config.yaml
image_size: 64
color_jitter: 0.2
depths: [10, 10, 10]
stem: "deep"
growth_rate: 16
init: "xavier_uniform"
beta1: 0.9
ema_decay: 0.999
Rows from block 26 of a small multi-label image tagger, named by matrix and row number. Rows with one number belong to one channel. Each number is 128 + 32 x the weight over its row's rms, rounded and kept within 0 to 255. All counts start at 0. Numbers have three digits each. After the name is the row's rms in percent of the matrix's.
After each channel's rows are labels from the 100 images, of 14848, where the channel reaches its highest value: "responds to" is what is common among them. Only what is clearly more common there than usual is listed. The data: photos of plants, animals and fungi (iNaturalist). In brackets: how many of the 100.
# conv1: bottleneck pointwise conv (model.blocks.28.conv1.weight, 64x224x1x1), inputs 0-223
# conv2: growth 3x3 conv (model.blocks.28.conv2.weight, 16x64x3x3, transposed), outputs 0-15, a 3x3 kernel for each

conv1.58 104:128093085086100166181146081136100200114109118132057149139162113055173106119137120142201088155070100106158123137101147142173123076107178161170154131094060140138126091114154061098142142062128142162110035188146099145140141134192160112088118105100117085131124122083119171105114111152184103171092121102091143139135069146094158124145097129082136169112073153201079145140153088145123136132162141140157162065201149132133087063119126134168114155151106127146158191151120135109113121115073122157160069126146141163109124141123163144141104165142138105139121109150173158047112128157123124154137163121137088080080173124117134157065065117122130114133130153098112126154141106079137133147084
conv2.58 085:139117142108116116079098098122123135136132152126106118195158178175150175198181209192168173142136157183149151101095116095115110133122127175147160162128150177160177098085097131131120152140127137120130151138131138146139148153172173144166169159178061073074061086077073092082147125155160147165159159168103118128128136132109122099087117106120139123128137117130128136124109104139130118189164184169138167190169192106119096104114092094103075
responds to: phylum Arthropoda (90); class Insecta (86); order Hymenoptera (45); family: Apidae (28)

conv1.28 097:137173113052094100125133170167180114071089103170125158161146121140141181129135163145124145094163119126071080105137145092129199120108187113163127126049091165051147099157142142129133123136090131139116077160104101113154141125078137161145101148160118133150130102083150111123159062144105129187148110100117140134127164132129141147116113110156090064089130089116148045137111117118019175145150115157155141072168159101145131156093090117090125096083142146035121118170121166102104178145081123113121123084150105164148093119118126106142152096060161089136106101090082169110163161138188161177050106069149120128158107120106134137173148122104076063135138101153152113115099113120133146093157
conv2.28 105:175168183141130154085056084136136129152175159152155157121112101116120109134137129070073069126133121135145131136133132139123119135137120103097101103098093119124134127101113149135143179160181134138138120116124137115122161149153146149136122132109095115095092124084079068063180168185145122128137128126199195187155125134131126130164169175150147155157150152082089073066058063050041060141137132153143149157148148161150166155157152157154154
responds to: class Aves (100); phylum Chordata (100); order Charadriiformes (64); family: Scolopacidae (26)

conv1.47 097:111135121119149121151065152103152076108142198123124165153177116088127058118110195157145159171155167099069125124132173123177119057104108103125146114150067106075132092140086078148104137125091174117098144138114110163148093102145077081160069150070109115090110105130159112159139095118090134134124142116161189117132152130156154118155100173143136124120148100097099080136113119123120167059099180153121141079115098117135141104118168116115098105111136135113121108155139223112091158078103117074142112107152082117129094114125126113108152118106103075177143093116098170089131066166166141157094119069101105157124075153100053105174053128128112126095142078173165132129039167121076123068168
conv2.47 090:119112123157136157153136159067105067096171116071133102084075076085078064067073069148154143143164145142161145169162170147137159163154177161156154128126130150122138056061071118118102145149161128106128131103132143111151123104115119126119154163137105145107088115090085086081189192196154126161153139156205182202161118145187149170144157151140139129122122118098106095094106091100089094106115095118135125097118123139150137146144134129142149
responds to: phylum Chordata (99); class Aves (98); order Pelecaniformes (61); family: Ardeidae (57)

conv1.3 099:155177132135107119157134113165099109197118156139148106077097153103088059134170126104130187082145062083105155174089110130134084085120112111118106161135126154118083147187109156115103093159150115135124151063190103092166106153107082187115118077111091103153164155114141116128120150099084164115118179143131116133177125139106090132147142104092109094103205104163114166076090103146115141097071123143096158084114105080175087063070093125149129137149179154150140117168149139099086088155131158142214139113158121119053177159131112098105068174102157121090139128108154088078139101162138117138150113170144082121090069183084122141090109096117157133143148156141122125088140154063152067182120
conv2.3 106:142131155096085118130121124158133153145132155163154176041048045089087081088080064229196216181137183193156189132117116140137145157142150139146157145136136119097100115125135134136129115116115120141121110128112097109100171167178146147148135139148187156207174118177189163201130136143131135121097099083085109100094127104088111100160153141141136135128132136140154136129127141139138134133121133135117143107093109157171140141148126096118103
responds to: phylum Arthropoda (100); class Insecta (93); order Lepidoptera (77)

conv1.57 097:132191147126133168130131163095114132133118086096104156139097091147165116073139110146113152138179175167112090124136098155150139112099118152150144085095169166147091129116145149086129166106134116174138113135105156124150146087088090110164073204156120092166097075174171105148121157129120124118099143144106123097062163097164112140093134087160110137154106090146095082142149158091124172130139212155184151078207114089152113136117113134124077129081149159128079117094147168082076128097123185147093182123212068056122137133086102181111183141072106060142107099147105132122171125141161071148130087092166113082136129073109169141157134109099152106125097097182116072116171102072111090151152
conv2.57 101:140096123146111139174155168073085083095116101090108096162137127138143141176161142095107085112097099101053082111115103120124118116113111151157176152148167172165175210182195207167178218182193129129134120134120103106115101115120146116135145143138136155157141167174131127142188167175155137147169167171156151161143141141128137134188158198174153179192170191126145137144131138143148142116122128097100124120124127136138143127139136149150171
responds to: order Odonata (50); family: Coenagrionidae (32); order Pelecaniformes (30); family: Ardeidae (30)

conv1.60 101:084161082103135108154161113162118146139073077064118154105067119122108114074075129120125149123074160074097100156052158173156147073133153107068142101080142154110140092121090128128096072073111162206153071136090098101175111129145069115199104157139104120159155140065164172059160085143119097098102147121150158145084139175076159098132130164106171185120104150090125088144140129150126215074107154094117123058146124155113063111150128111111069127076110106139124132147093182108104073074115130101085136110136098138167077086178112143110173108136136116125125161097128151126126099095138121113120147134173115150132123127128153051149147103088140141111063157148103120096117149121129139122131
conv2.60 108:210197222181183185154160150131121132147116124128116101112100083143165120144158128145149134141144127152151135156155186144146160130129153152142138164157150187166172121129130096124090093092090121128125142151143136126110168183202160160182189189167172167154130128139180155167189155182198170176195200190118108106111132122108123124147127129120137115117107085106080129092083099109110116114104106126135112120133112123150122142173123112128108
responds to: class Aves (88); order Pelecaniformes (27)

conv1.41 102:116092105142143129132134088105113148102115123099147112167134159155120150098122093108126095142106138141126052118083091162066157049106185144094176153131120136153120123129108145179161077134141150143108078149119097125098071166128159079149131153117103122120106139063109149081196100168162150140085128089054114115138160116175165202070091113150074123126086141158166132150107089165071137136164181129127144090162146124087118154097124125113116103079099116141176213161138110156144099141152109096134137123187126148138139163108089154125138132129089064049127106114112124041080091154125114121124061104144032083103096088114189155132047122099078088104099125147107122146140101120125145120122
conv2.41 107:196173198184154187198178198140132153132112118104120125131121134110108129167153165154155165139135144158142168089125090100133090074105079104098117128135131122121113126115125130136134132139118156148156143138147124138130144137149117116122093096112124100104134111106136129135133131145140127120129119102145137146145144148141144140157159159143144148144152154134115130155126138172158165201182204194152187245214231074085072096111078110105093
responds to: class Aves (86); order Charadriiformes (73); family: Scolopacidae (39)