From a checkpoint of a small multi-label image tagger.
Model: 0.764M parameters, 64-pixel images, arch densenet, norm batchnorm, activation relu, depths [10, 10, 10].
Training: adamw at rate 0.0037, 20100 steps, batches of 384.
Data: trained on photos of plants, animals and fungi (iNaturalist), 77898 training examples, 99.1 epochs.
Rows from block 10 of a small multi-label image tagger, named by matrix and row number. Rows with one number belong to one channel. Each number is 128 + 32 x the weight over its row's rms, rounded and kept within 0 to 255. All counts start at 0. Numbers have three digits each.
After each channel's rows are labels from the 100 images, of 14848, where the channel reaches its highest value: "top examples" is what is common among them. Only what is clearly more common there than usual is listed. The data: photos of plants, animals and fungi (iNaturalist). In brackets: how many of the 100.
# conv1: bottleneck pointwise conv (model.blocks.11.conv1.weight, 64x112x1x1), inputs 0-111
# conv2: growth 3x3 conv (model.blocks.11.conv2.weight, 16x64x3x3, transposed), outputs 0-15, a 3x3 kernel for each

conv1.34:119090141121130134168115141121121101137132091103118129129037131122062100112126160180136171086114115117124111159127165150152138092116075130124162140102064076175117134127078131119132162130189155095109100124149069163075114115090110160102137107178116123146168077116111119094109185147039149116135038070141174176176150143118122090125136145085
conv2.34:132141139145134127143138106117106125118141168133143115148115113191115115163164135151193122149092084097054106066000059152140166185211157105146121125164120115152172156120145130127158118126152160127113206106110162113102142162164129158170092103102141123133122146175120163152140116104160123103136133127120099140145143111130137138168205166124130149047049114127122065147085132105067135132169153116151159102063104112131100143124156140099148
top examples: class Aves (84); order Passeriformes (57)

conv1.39:087112149146136137146111184108053102111102096100046167128061149111111093136132088148125140119079176144144128145132240167097166097095143146123109128106070123156100147110075137118135113110132114122128104153124127144100052111117142166060133095132064102121127095155155164128074128167089135131142104116157154083160191146081119133107140183112
conv2.39:105132130118125141144158159133083157177152172195165158104108139106110147145181178114152122133151119106116139090061111141124141162198153054135177115124172091099126139113114171134109188162124167123086203112081186133081162148180149168135081036053065156173088106195110111191158153121176131101177115094100122126098140122118110140148124143143111142130090117142192102108131121096092147109092124128164146128160128124138095162140123144126134
top examples: order Passeriformes (51)

conv1.52:042157132129138126155185114130122122067076094127127113127147096121084088140074100150135127095204152138130133114132098149117128120106126144120091089170085132174113155127146071132135117202095184179185163126113122083167140141177100097172073147135144083089078128127182087148090084173140091120098119147100120146130139134114146183132051140109
conv2.52:120104136087129191097133150208184090171122090056094145151160154171146096130095090147078090090104139149188150144165107120151109133156127163155101162140110121150133120140141092098119092075147106086092125129108142123109142146125124090096110094073114102166138114183131138182144131079135139123114110200210138133214150147140096106139144095100159100121180135149115130137133095166188054195144103150120125138117094118084108053104126161171139
top examples: class Aves (86)

conv1.2:084166090134098108183135129132123151086173148141180113125088131136093113169159111184110167116137158101167113098101113131162144114135094147175163111096166094131110123153117061178144173145126126111160085129107086142137184193115020123096125147110122139130159116091120109149141137127173141123173037144131167173187130157175069117143130086097
conv2.2:150118111148161135091135149056114096112156136133127105171185158151115133082099085163222155179132091132094094125134126152149107149137113138121116118156111132105128178165157151176179092126153111163180085143161084132146105098086105113117112134096185137115185151081148114089089083108140159161155199188176095083183086080155155124151175132125145161048100126104081126142052165167178186129130150108124138116099121114124107162128107130129161
top examples: class Aves (86)

conv1.47:163161053147089149130131144116154182114203127163120126126099124129088125107140126148105218088101149090135109118090126110145120141109163151131187133109106110137151130165126108148145171092124147072141168156069134109164071167108104158127098176104074148135166097084069136117110165100163155105066078088088131109155189093149084110127083157083
conv2.47:121123108136140104134133099179141120133140125113136126145154176110085164116109118182211145187128070133081080079038085138125120168199141124104110145135093122115104161140134135127131144104126127122120162124139138109120172154136151152130102078083126116126132139132115127122126076075156113125146139131144112088151111079180153125144223221066126179026050119068078163108108195147124160120103101142122119147113122081128129135133148143103160
top examples: class Aves (87); order Passeriformes (58)

conv1.27:114164103126096148158236097096126110150070109118138058127120128134068190146084119120169096130128157138117080098111092148139187108098101157084109136084084121160171113133099134095149134156128106169160143065093212114111110174109084107130126106149136136104101140156178069082126163146125130097089128111112127098155108145142083140080075089109
conv2.27:121058146076093102108114085154164081170161066096117125125157150138138139128103138153098186126072148189152095104145142086131089060130145089116105093129106124152102106128121130105128163125159098095118124168104087113150155128056124094128138147157155095153151049132199138163142203104145159086115110168190148099196145120125097126108145144075176129147145111119178157151136098183128115050110147093131156084115131126087140084072159136147167
top examples: class Aves (86); order Passeriformes (50)

conv1.18:099114123170164164154112151077042148128109145133103160132080107139126108137163050149121126084105138107135103075093177147144173136105130147159146107075069125111103130101120126093133119137084093107174113149103172153066120128143071122060100138132095140130123079109165103151103116143085148128095130104142136038169183126064123130125170168057
conv2.18:112133133100137153115143169131082136208161161174155160123158176066095196086122156133177134141119083117088100092069120158112114154187152093119155109121187095113117157147140189129095203175112142132135173128132154141137161147136166162109127086049125156155082116175074074146145118133172132108193124113152136126141150146144113135135132169107079138101088074098137116089111147095102177078061099134149134151201166142127120174131111157133131
top examples: order Passeriformes (64)

conv1.9:088084163096113118158127187112148099091091094081057117129110188167124117121158125150155084099110147113131129156153170156130153119099103142058122150086122131200133088130052109119192112168152118084119144148127108123087084082139114120096151081159146135141124101147137158161060157187090135051212121114135134147135122107126149163146127164097
conv2.9:105125163118122167101108150150100127151158198144111180109106095133091104181192126138103107092136122065158151120086108148132106147166151045095098142134073134124090116133147136151163134155166142133077177109074202118090163131154123123127076047104138129163126117180119140180142157122184108086136077108122157131138142092135090122134123139182122136158063112167221116128162098107101112159178167123155158093080095088110127103139156125183161
top examples: order Passeriformes (54)

conv1.21:090143151109156132169060092141133174096129109080151158130158121161153095115146144102130113163121145098144146182145074083086106125136171179127104080110143113091096132089167108119093090182079102147172153138204112098095170104221149071169138168083176123137159136173116106178150094102109093148110132164140118125114087100096083147147160120165
conv2.21:115134116099102128123120148181216170142145100084111101126126113109140094086110140074105121072146170135163148176168170102080124068059090143134117121143168116131170077110113100149138131168121091119148070155166109136131116126150118109139169188169158105086153157117104129146055134167042176150112144121069112178038141197089134171150148114146122105152160124172115100188121076149137117138136172124111107131125101112124163130180150128159138
top examples: order Passeriformes (62)

conv1.22:150154091103059051139159095145091170127155090126132082127075110135111129109120124156170065132152115132092157215098137159106100117061090128126104056178096102196145119137093113096102154157127129061187093134097111110141112085108130089122151125122100104086125139096171175110120190135106124109108116068076125138138106120137090088122107136105
conv2.22:143166144171152148173164129137126116078098105091139120145137110147151094158121100106099082127063107124149127082079043123172140100095106162197193129139140133115094042109093068079101156134113126066114168088083151112118101123159116122135147117149134147188099103176134112129199151107153175105120170119140121062141153071164153114161194170114155124149140168103094100152141123094115136139125120113087085103097065114093091138121174182139120
top examples: class Aves (85)

conv1.3:157115200095121179138092148097165145106099097151140124129126143119133156077131155132113099167100113164146132138131138095107108088160149165064058097134119139065129146109128111056125081140140122119145170180159154142103152108126138130122165145170171151136121163193117155149200136137104071110164097197158145136070072044108114162135117167178
conv2.3:083070082082102066115108079163154101144139134124174184125122127141142126090125168082066152078161182142148119142180175122128125086094110156135092163176141136142172132121109104158116096151131128152141127151135130133138127127112131127153169182186107129130123157116099122127064166192040181174090149129095156172069120138104121105125105064100129112149146116150133094164171059127122080107139163083109133067092095100121178086165170089121110
top examples: order Lepidoptera (31)

conv1.40:094098145111144122118164117135115170119088082083088105130174152158095136100090142118204091119133146091110122095181136133096125104109100198090127119086146141124105100090093167138155078174108086137142142144157169170083118123168139110118116124148174080039192106156074102160154123147119085105110092124143204128135054143074111144166115140095
conv2.40:100110158086093099096073087191156087164132098087104108082111124127119120146166176131094169089137154144141096176139134136131108116137138127133107162156083111124123109112124141153161105178187149135086162150068149128076159139127140136130169190148110112153108091176103143181148183145100135112045066101079130162086129191110082158128148137134161121089084098138151093164162098169097071126172144131123115066063094115081170080115162086139143
top examples: order Passeriformes (60)