python train.py --model="multi-label image tagger" --dataset="photos of plants, animals and fungi (iNaturalist)" --train_examples=77898 --image_size=64 --crop_scale_min=0.5 --horizontal_flip=true --color_jitter=0.2 --arch="densenet" --norm="batchnorm" --activation="relu" --depths=[10, 10, 10] --kernel_size=3 --stem="deep" --growth_rate=16 --num_labels=75 --init="xavier_uniform" --optimizer="adamw" --lr=0.0037 --beta1=0.9 --beta2=0.95 --eps=1e-08 --ema_decay=0.999 --steps=20100 --batch_size=384 --epochs=99.1 --lr_schedule="step" --warmup_steps=2010 --weight_decay=0.1
Rows from block 4, named by matrix and row number. Rows with one number belong to one channel. Each number is 128 + 24 x the weight over its row's rms, rounded and kept within 0 to 255. All counts start at 0. Numbers have three digits each. After the name is the row's rms in percent of the matrix's.
# conv1: bottleneck pointwise conv (model.blocks.4.conv1.weight, 64x144x1x1), inputs 72-143
# conv2: growth 3x3 conv (model.blocks.4.conv2.weight, 16x64x3x3, transposed), outputs 8-15, a 3x3 kernel for each
conv1.20 099:097120166136145148132102106150082149119120149114112090131116147116116163066139138144171164087117115092096094108109112128088113107176106116118125145056129155146145099144119173155092167092131113131084136141108130113079
conv2.20 096:129106124149141129157151129087130140127136145134165155159158136136128095122131133131171163121139147103109115101116106126128121089099155148103089134118134140175165113140162121165155095114112103127109130143154126153151
conv1.21 098:095133168124126157136141163109111152103151163109148155110086122143105119146096136105066126140167127136136128114098140140112115120144113125125121134150093138149121120133117163076159130115095113102103112155121137160134
conv2.21 097:122111136148142134127135107107149091103136130074127163065045053123124128179168167157142166123114122118107123133137151102125094092126095140138107101106075069074107133133138133140134127136130122127097119106089128131143
conv1.22 103:100137098101117054076122137124136109110140160105123113101143140139118135108128130106138110115117133121082118098166140123158135139116118134109120134148121126180138100071150136118153071071162147101076115137106144121109
conv2.22 108:112112089139127111171165150118113101102101133119116161155132110133148144106109143118104128145120119148145108117097100095118134157164144167153123182172147177146146121162173134159184095141146166156165140125142122124122
conv1.23 097:139168134169138128124187140173126094109130130145107097150120129147119124149126124121121139147130097154127170128095163141109157146159139130105133136161160181115127137168129135129158155146126055148136165129135177139181
conv2.23 093:137102068156139062162150121058056122056091146116156170144145152125122130143145137120110102119127125117106124117112117128134122106112128160149141131112118095119114101110112139176136109140103126108122124118129108111106
conv1.24 096:089064124104084089148087148115132130087130186097125168106139118117133102148154138114137152142125141115127119094122098133132135117123123151097099096103125135139144116106090128097090137104157140092108073084088131102131
conv2.24 101:162155178131124189083099150121125089146121083108104104149149143131125134118112125126128130138110103146153133099092097096138135160167141153162122139148141101119120179150137160099132147096134100107106121110116120145155
conv1.25 099:112128132074063126142106098104111159088114148109155148113143127119132112128143127111129126124160123129087160120129132155152096091068085110139172138099100113108155099117115191131121078125161146140096100117102107118124
conv2.25 096:125117135136139159113103122131134105105111107098130136132147142119123139149141156151134129151125103149126136123106102084086111095174176126118129122138113146134107163148154137126144119126101109143181131129160102138168
conv1.26 107:124110118110115076072129095131171123129096131156077070121179087129163163060161118147124130089079146137103115154132145163135124092079122137145134099090122156145139131124126129113072109073135141156128138127124096109129
conv2.26 104:152162161134121143117086104100119134138145137161154124139159153142168164110117114138098092152118120138143133131103102103108120143167165072079090114149164158175167177181152158143131119116121109121138084101109102114130
conv1.27 097:121099110118083087127131111093134116143128137107094150130134097149101108124106084108146125087131127109113117113134128141119146119079098139121143076084120141161072100115119096091129107122137128117101107149087105116143
conv2.27 092:147165150116109146094078122152137124145127113097074085138140145133114114131116128112080077175150105154168145106108144093135161124145150109146147143128122137096090156150165123100148132130135125109109104106090088107109
conv1.28 101:139135108116151118133117096124122098146120116098097157129158117126164133091108172129117113142081095157171151093159107124152146109166119144116125145155173132158119106129125165166158155095150102112140142099125207133112
conv2.28 100:137112074108113085137134158109118114110118128115144137155130115139092067132126109089132166127101157145091142072100165114137122139112108143132119146135107102128088133140142137167154126160151104122103104132107108098114
conv1.29 094:134151160110154139155130078119149165099111128123115119142139133117143124119150144119134166115145120143124137133114134154153128160160122124113156143126103119074176113176136142120115158110136091119091106129120141089127
conv2.29 095:136098076159161114150143140082091142089132177132158157140140143122115114106098096121128112122132130130136141156124141110077111124136143139101103136125135128146122133118148146179155148156126134093149128129160104099119
conv1.30 097:132149072145143115127121177136154156157155110139141118114141128146130183097121125121157114119109138082106094105110093091098117121120114135157109099124119169151126142072120140140114115152132117150105137174130114141089
conv2.30 102:130124119131139136128121104083101133098109122137131141109091098125119124157160151151143153113098107102104086138139148141137118108066100113094116117112135178171175152163140171183155126156117126138129102112115125116104
conv1.31 100:063114128149128117156127162063102118089102166145081114105138128115111119114126131100151150100118153116134128141170052119105098117169090139146116119083118137136084145107147115123121132135101146097073136158089116128100
conv2.31 096:132137144107130146106109127123146136135128119133150179089107089152121104136159151118118120120095100079075089139126099134128116106085132124126084142136110130127112138125131120115143138105117103098104110128120106129117
conv1.32 099:103093150103082109109078101113112128104105153184131108124138143120120137120102136172119135113134148121100131152144159149086102139111149120091136131102124110096125149117137124113108095150127103109130101082115102180139
conv2.32 099:125143191131129168107117126171143143157120126152121088133149145131162136074083100110128113133124115129123089165146122110084087133139118099096104109130132135149155146150142134117133119102121169159145135145134168148132
conv1.33 104:120132118170133067133133123128178119168149121123092136140127081169127124124120114114152129101094077140153139137137133170125137134127122163142128111149104155133086118125146106116128130132133113114138128166129103082090
conv2.33 097:110107145102095113116103111099098143135133155147148151144156156167154150101083071119071055155153134153152156104122133178181119128091078145145119101102115097109093107114122139105115150152132117142128112127106108109109
conv1.34 106:121130122155118123061103155088146091160137112138136157131105111145098139137110121152143107103105142137136133153155100134133091153104154155114111158147082097081091128136104125160138109151110091123137150164156063095097
conv2.34 101:088129137137162123131153121140147126137134130137118134128139149127144155111128123095074102135125121153146139115141145122124122123108118128141131084101137099098117127100117139146155140154142155166170174160132160124100
conv1.35 101:105074149070146149118112060125096156088108176095081142107128143135152152103106136137152103140129107173167096123110085119118112114107147149118100141135110090118129115072134139112119108109128121114144128164151128165135
conv2.35 111:168160154160141148164134114099111104104111085125113100140116124168159161157146155144125116128077068166158109140105113091106117136162144140126112128150125117134143128123099136125126165148129118104077102094090073062074
conv1.36 093:095077139149053145093120172119113084095133154133158141114086121132109094153118150155134114115131148180146150139100145149135095114111189188115063134125153110121128123114150130159120093154105089136164133146136094148140
conv2.36 100:119129142127137144135141134147132123153112098126098113116105096129118088110127125126136124104098100113094063119127125079109118124137101106131119118138136133151152128116127148126131152137125157157132143142115145137113
conv1.37 103:103131118105145130137128136138153157133135127104124141110146117141131131134122133079153114149163123113120125087143069150100165079094116120150125160083102141141134151095116109129117094166107139118123133161114123188111
conv2.37 101:124127144125125154120115121123146143140153123118135137076085087112096108173175193132117155103084094110107109147148148121149120105115113158152132125091075105107121137117128157128132150129153090106100108129133128133145
conv1.38 094:106106149141092145106144149125127130126118114088138151123119093134129141115108106135129083104131143121145132085113149127138116124091140146137105137100140168142126147122110134145144054146155112144118131146103111098169
conv2.38 092:122114127129137127133131134173134125134120113128107124131116138124112105128126136130127118134121098142135115124086122068087139113143130107151171132141125138119116139116135138135149109116160141113135147108108120118135
conv1.39 102:129133131121147155138127135155162131157181100146139114127114131136097106170134075114107097194146122122125096117124138123152161145101178134142105177119144181110128178140115157122148136144114116154141147106149131170127
conv2.39 097:124095124153140107156169097123129179110131161126144163105100125094111124179179182157164153139112137122108105110126112159149109119139146143154166109138147099122145097141132164164108117120096146154146106126158124138145
conv1.40 104:134144128143139153057144108145147110168101099131142101121128129174135142138146144136117107156120135144163164160135116138156096139149116117125098163119078147124160175150145148147098125092117132104126174123120094122101
conv2.40 102:129115111133134122144154150115129157127136140153156156114095132130114133137151139142171139093092136090077117122106089156130114147137175072061079121112141142156179137162143122143143116104107097097123115126164136129144
conv1.41 099:126137129113104138145132117116153171137148134140132132163166158167141156163076149135137106125110129107159079123111111098172147108121094090160160157172144106177130135127154155162169105115130153163128129116142156143145
conv2.41 095:136085059128118110118123151089110114114113134103109153111091106136119126123152150171162157171168146177131137056080067115109101146123122151102112165119107173150118155135116144165152127147144140133156155156144127120122
conv1.42 102:122073102105127122099127089097114093131141130093104135152139110098135117162112123121126131162152122123162117110155110117164145125155149137078111068169155075184084107086113152118136099143120134076126094072136133121153
conv2.42 100:138166147092128153096121154114135107131117106123107106160147110111098108124119108102121156128111116151135116149145133153154116179139106153151112129131121109090099144172136119140149132146166094139085103122088085101102
conv1.43 091:135144113132124153092155148137125126150120101136115127134119094139112107099122114121132123114141079127147084132130134096068133090147135142152111066133108126076103130102122176103096134149168110137144133152146103117136
conv2.43 099:107100079110129065147145096130099151124124141111138159094093096136120116151167150110133152103124137128139132083131125126159085095093092140152144127120120104128131133130121143105124130122132127148121151143133123105144
conv1.44 100:160150145116155146145126147150168167137172152130182129116100126131131177118114164123083128152149159143147091104115149148105130137149137125175092148115126079159127167083095096172130146178112151150150149136159170149116
conv2.44 098:115129117151146117152156073103118120095131133101121135106069089112093113170170170158172168105104130085084118072081106125141137142151149142099132132107119116117148127151141171185157125148134113123108103111106078091069
conv1.45 102:119123088126121156115145115108100145112096163122120117088146110133141133116143109159185094065102165131125119099107109128133106103119123166178124154054146122143104156127127100139099128101129133161122176139147150114129
conv2.45 092:130114119113119121142134147104122144127139136143124134131135148125124122106123138161111129131118128139127143129121113083123147128140141091124129092125139139148134175182125153162122122132127076083100096122092112125105
conv1.46 100:122102100104132104133150142115168159167171094104155126138106111158110092156160131135105143146142148123120123096132154109140140089139094113136134110101117080134127126126120110097081127129150165096098136109117101073147
conv2.46 098:101119133122112158109097114124119132126109135105081139108129124089069091170162146178164147135126133136127134110109130116125101168185112161133119143136127127116123158141145146119127133126143095114126090108100135136129
conv1.47 101:126146114129106136169136146160157149131163157096169131105129120111114119134098104107135108153132132116124095081137134141137152149137133152164121147115146180129144151139141159135117125154125115163142161155123127126138
conv2.47 093:132112117145137139147149129100122132101128151099150158095070093118102120161172152114089105105093096118107096125117125113129093081085110155152154131099106127117098157141102198182136148147134124149157124139153129139174
conv1.48 103:103082124136103080100110130082122095144118123164110156145120071133082120144116120135111097137140121112134081133148163101129111125142119127082142091151097159155089108086113147134131135123117089081106100111102129140095
conv2.48 093:121147158076098154083095138153150097141135109124098106162148123116118128113114126090113132165146134147154132130152118165150083132112095128133099141134125111104117121154159117102138135133143101148102108114108115117111
conv1.49 098:135138085167108092130136135131084148116124134135101133099153126122130112135101111084128128121128079118147136096153105082104147115138163167145110121118110146118112111096124118093144136126134101127126168172145118140088
conv2.49 101:141131140115115135152158130100110135130129127131150140139144141144117130133122108108091123149134116134140122097105119135173136089101119176204178146128128106059045139139117157134133132135132153166136151129087151120088
conv1.50 104:106093098119156128137133132099122109144139111082110094139117111121085102187151117101147136127158070099151102144160114095135152107148142107121107079134110092143137125115083159103122140140115132080107114116122109105136
conv2.50 099:098111134098122127148151149111114116132116132122137149095105088127103113160142126118125158117105116117134121151155143177178119127095129154154109141106093093111134121138154122142149123110138103123082107135131084132144
conv1.51 104:145112078128126104106115140127146099116141158139088159104136134152110110113143117121150140126094102113122147115119094143132112125098117134161127133139103150090114154123118121130118130105152120144140186138081112080130
conv2.51 099:103145153123109140127133137096105117104114109119120127135148160153149148130124107137095119162141138156154171060048096093141176144150134113133154134124141138117096152162127131114132123138162133136145146145133143135140
conv1.52 108:063117151107139152153114172081079103096131164097119168090102121098086120130105136113142171147144147185139163122113099125124109121142127178088143129147107161118112124131144122134120130156116123137092107126070154163131
conv2.52 099:092098128106098120116116102111105077139101095081120173108107133127111121139153163114129122075086081098091057147148128130120103097122082136122113120105129119129159148115112138128134135122122099104111096111124128134140
conv1.53 104:124146136148088148118145122160124186119125145125135129070086167145086117116135133110137139124175138100124137095106137157141114126141111132157120187135119165119118137135126185114132121135148136098122123153111119173125
conv2.53 098:129119091150132111138156130103135157136137187145161174106088093128102104161156140139176188119129148108097117106093121137166147099117113106109099106105102130127118127122132143141107089094097166152162134112159117108118
conv1.54 102:111113089124114149132124121115081116134132120089120141123133065164125131092151134136112136143170107177126134067148146139164109106149106140082117114149128173158126079117146142152072167150170105119127105068108138111124
conv2.54 104:109115134083092128103108161098118100114145145123155155149136099143135118137136137109144147114093119145096127102133153130149120137121100106103094125139137141142149174154139147116115123078083067136079090139113132150167
conv1.55 097:092108112120107095120110135147138109150198129112156096136088099156097128179101150152144131146087098134127108133131149135113115141111109120119138096180108170138137101124101112106120122155091153149079161165105123101116
conv2.55 113:104109123135130139147142131133151118136162133121136136145155154124124115139168167144136139140163165099145149150155155128140122108102077130101071112091096102113133137128144153157171173187153132149135129133131099112131
conv1.56 098:106068141143090121107050105136152138131096118163106144131141111107122111118134122126128152136122148126132137146141139145139128139139118111122117126111123116111114128121128125119129133129116101106133098137112122139105
conv2.56 102:149157184110091149088085125171152121164122094126111101142146152138142146128113124118106119152138120137146141120110114118132124122136139137137135110122137110106111142130143138076102172132162130125105105128109105100092
conv1.57 096:133074109134134088105121116130167121126114111131089134121168113146129139122120126145149126115131137090124118124140116142123171130098173181147107101122159144110089168144100127081075130127105140094132114109177079111141
conv2.57 095:139151149115142144108129124105118180152148160185166150124141145116114121110092077119083082135111097162164125154154130153137097151126114145158125129126124083092103140145143152131132128141149111112095101119093125121119
conv1.58 102:147140136120150177165132104154119109107126138116102138123108134114148154128147106130113186140127111160170092138123136158137080160116167150120097166121097098098125131098150183158124129112150104152148111127163128169106
conv2.58 105:171143105162181122134144121082115136062078118150134133116089117136122141139139150127133154113105145158139164130116139133138129138164165127107096148141103134146143156144144163183141136130126108091078095099082105105124
conv1.59 098:151134156134106151124161132128149099126127135069142089133093143132112076108162114102136127122131092151137157138102129128101119133150117165175132134116134126075152147167105122125106124146132080203062180147096064115146
conv2.59 100:109074036169148092160151131102098111104117128096123120107118116128130127130142149140119112121128126132119133149131124113111143141104104134117135135129131141132098143141136161186136132170136143145179116125148099111120
conv1.60 097:128162132160137145161150182143078115113124133156118115126114146154105151126159109124119162111149105155127143144127158146097145170181171139076086116137148183150123115161128127144180162143125092109120097120134158162147
conv2.60 094:135121100170156092165156141078094101065082146096143177132094106138115116172162157114129148098098133101098115136138123116127126100105101143117104139119123120134154090129141141187153093112087151137120147138134125135102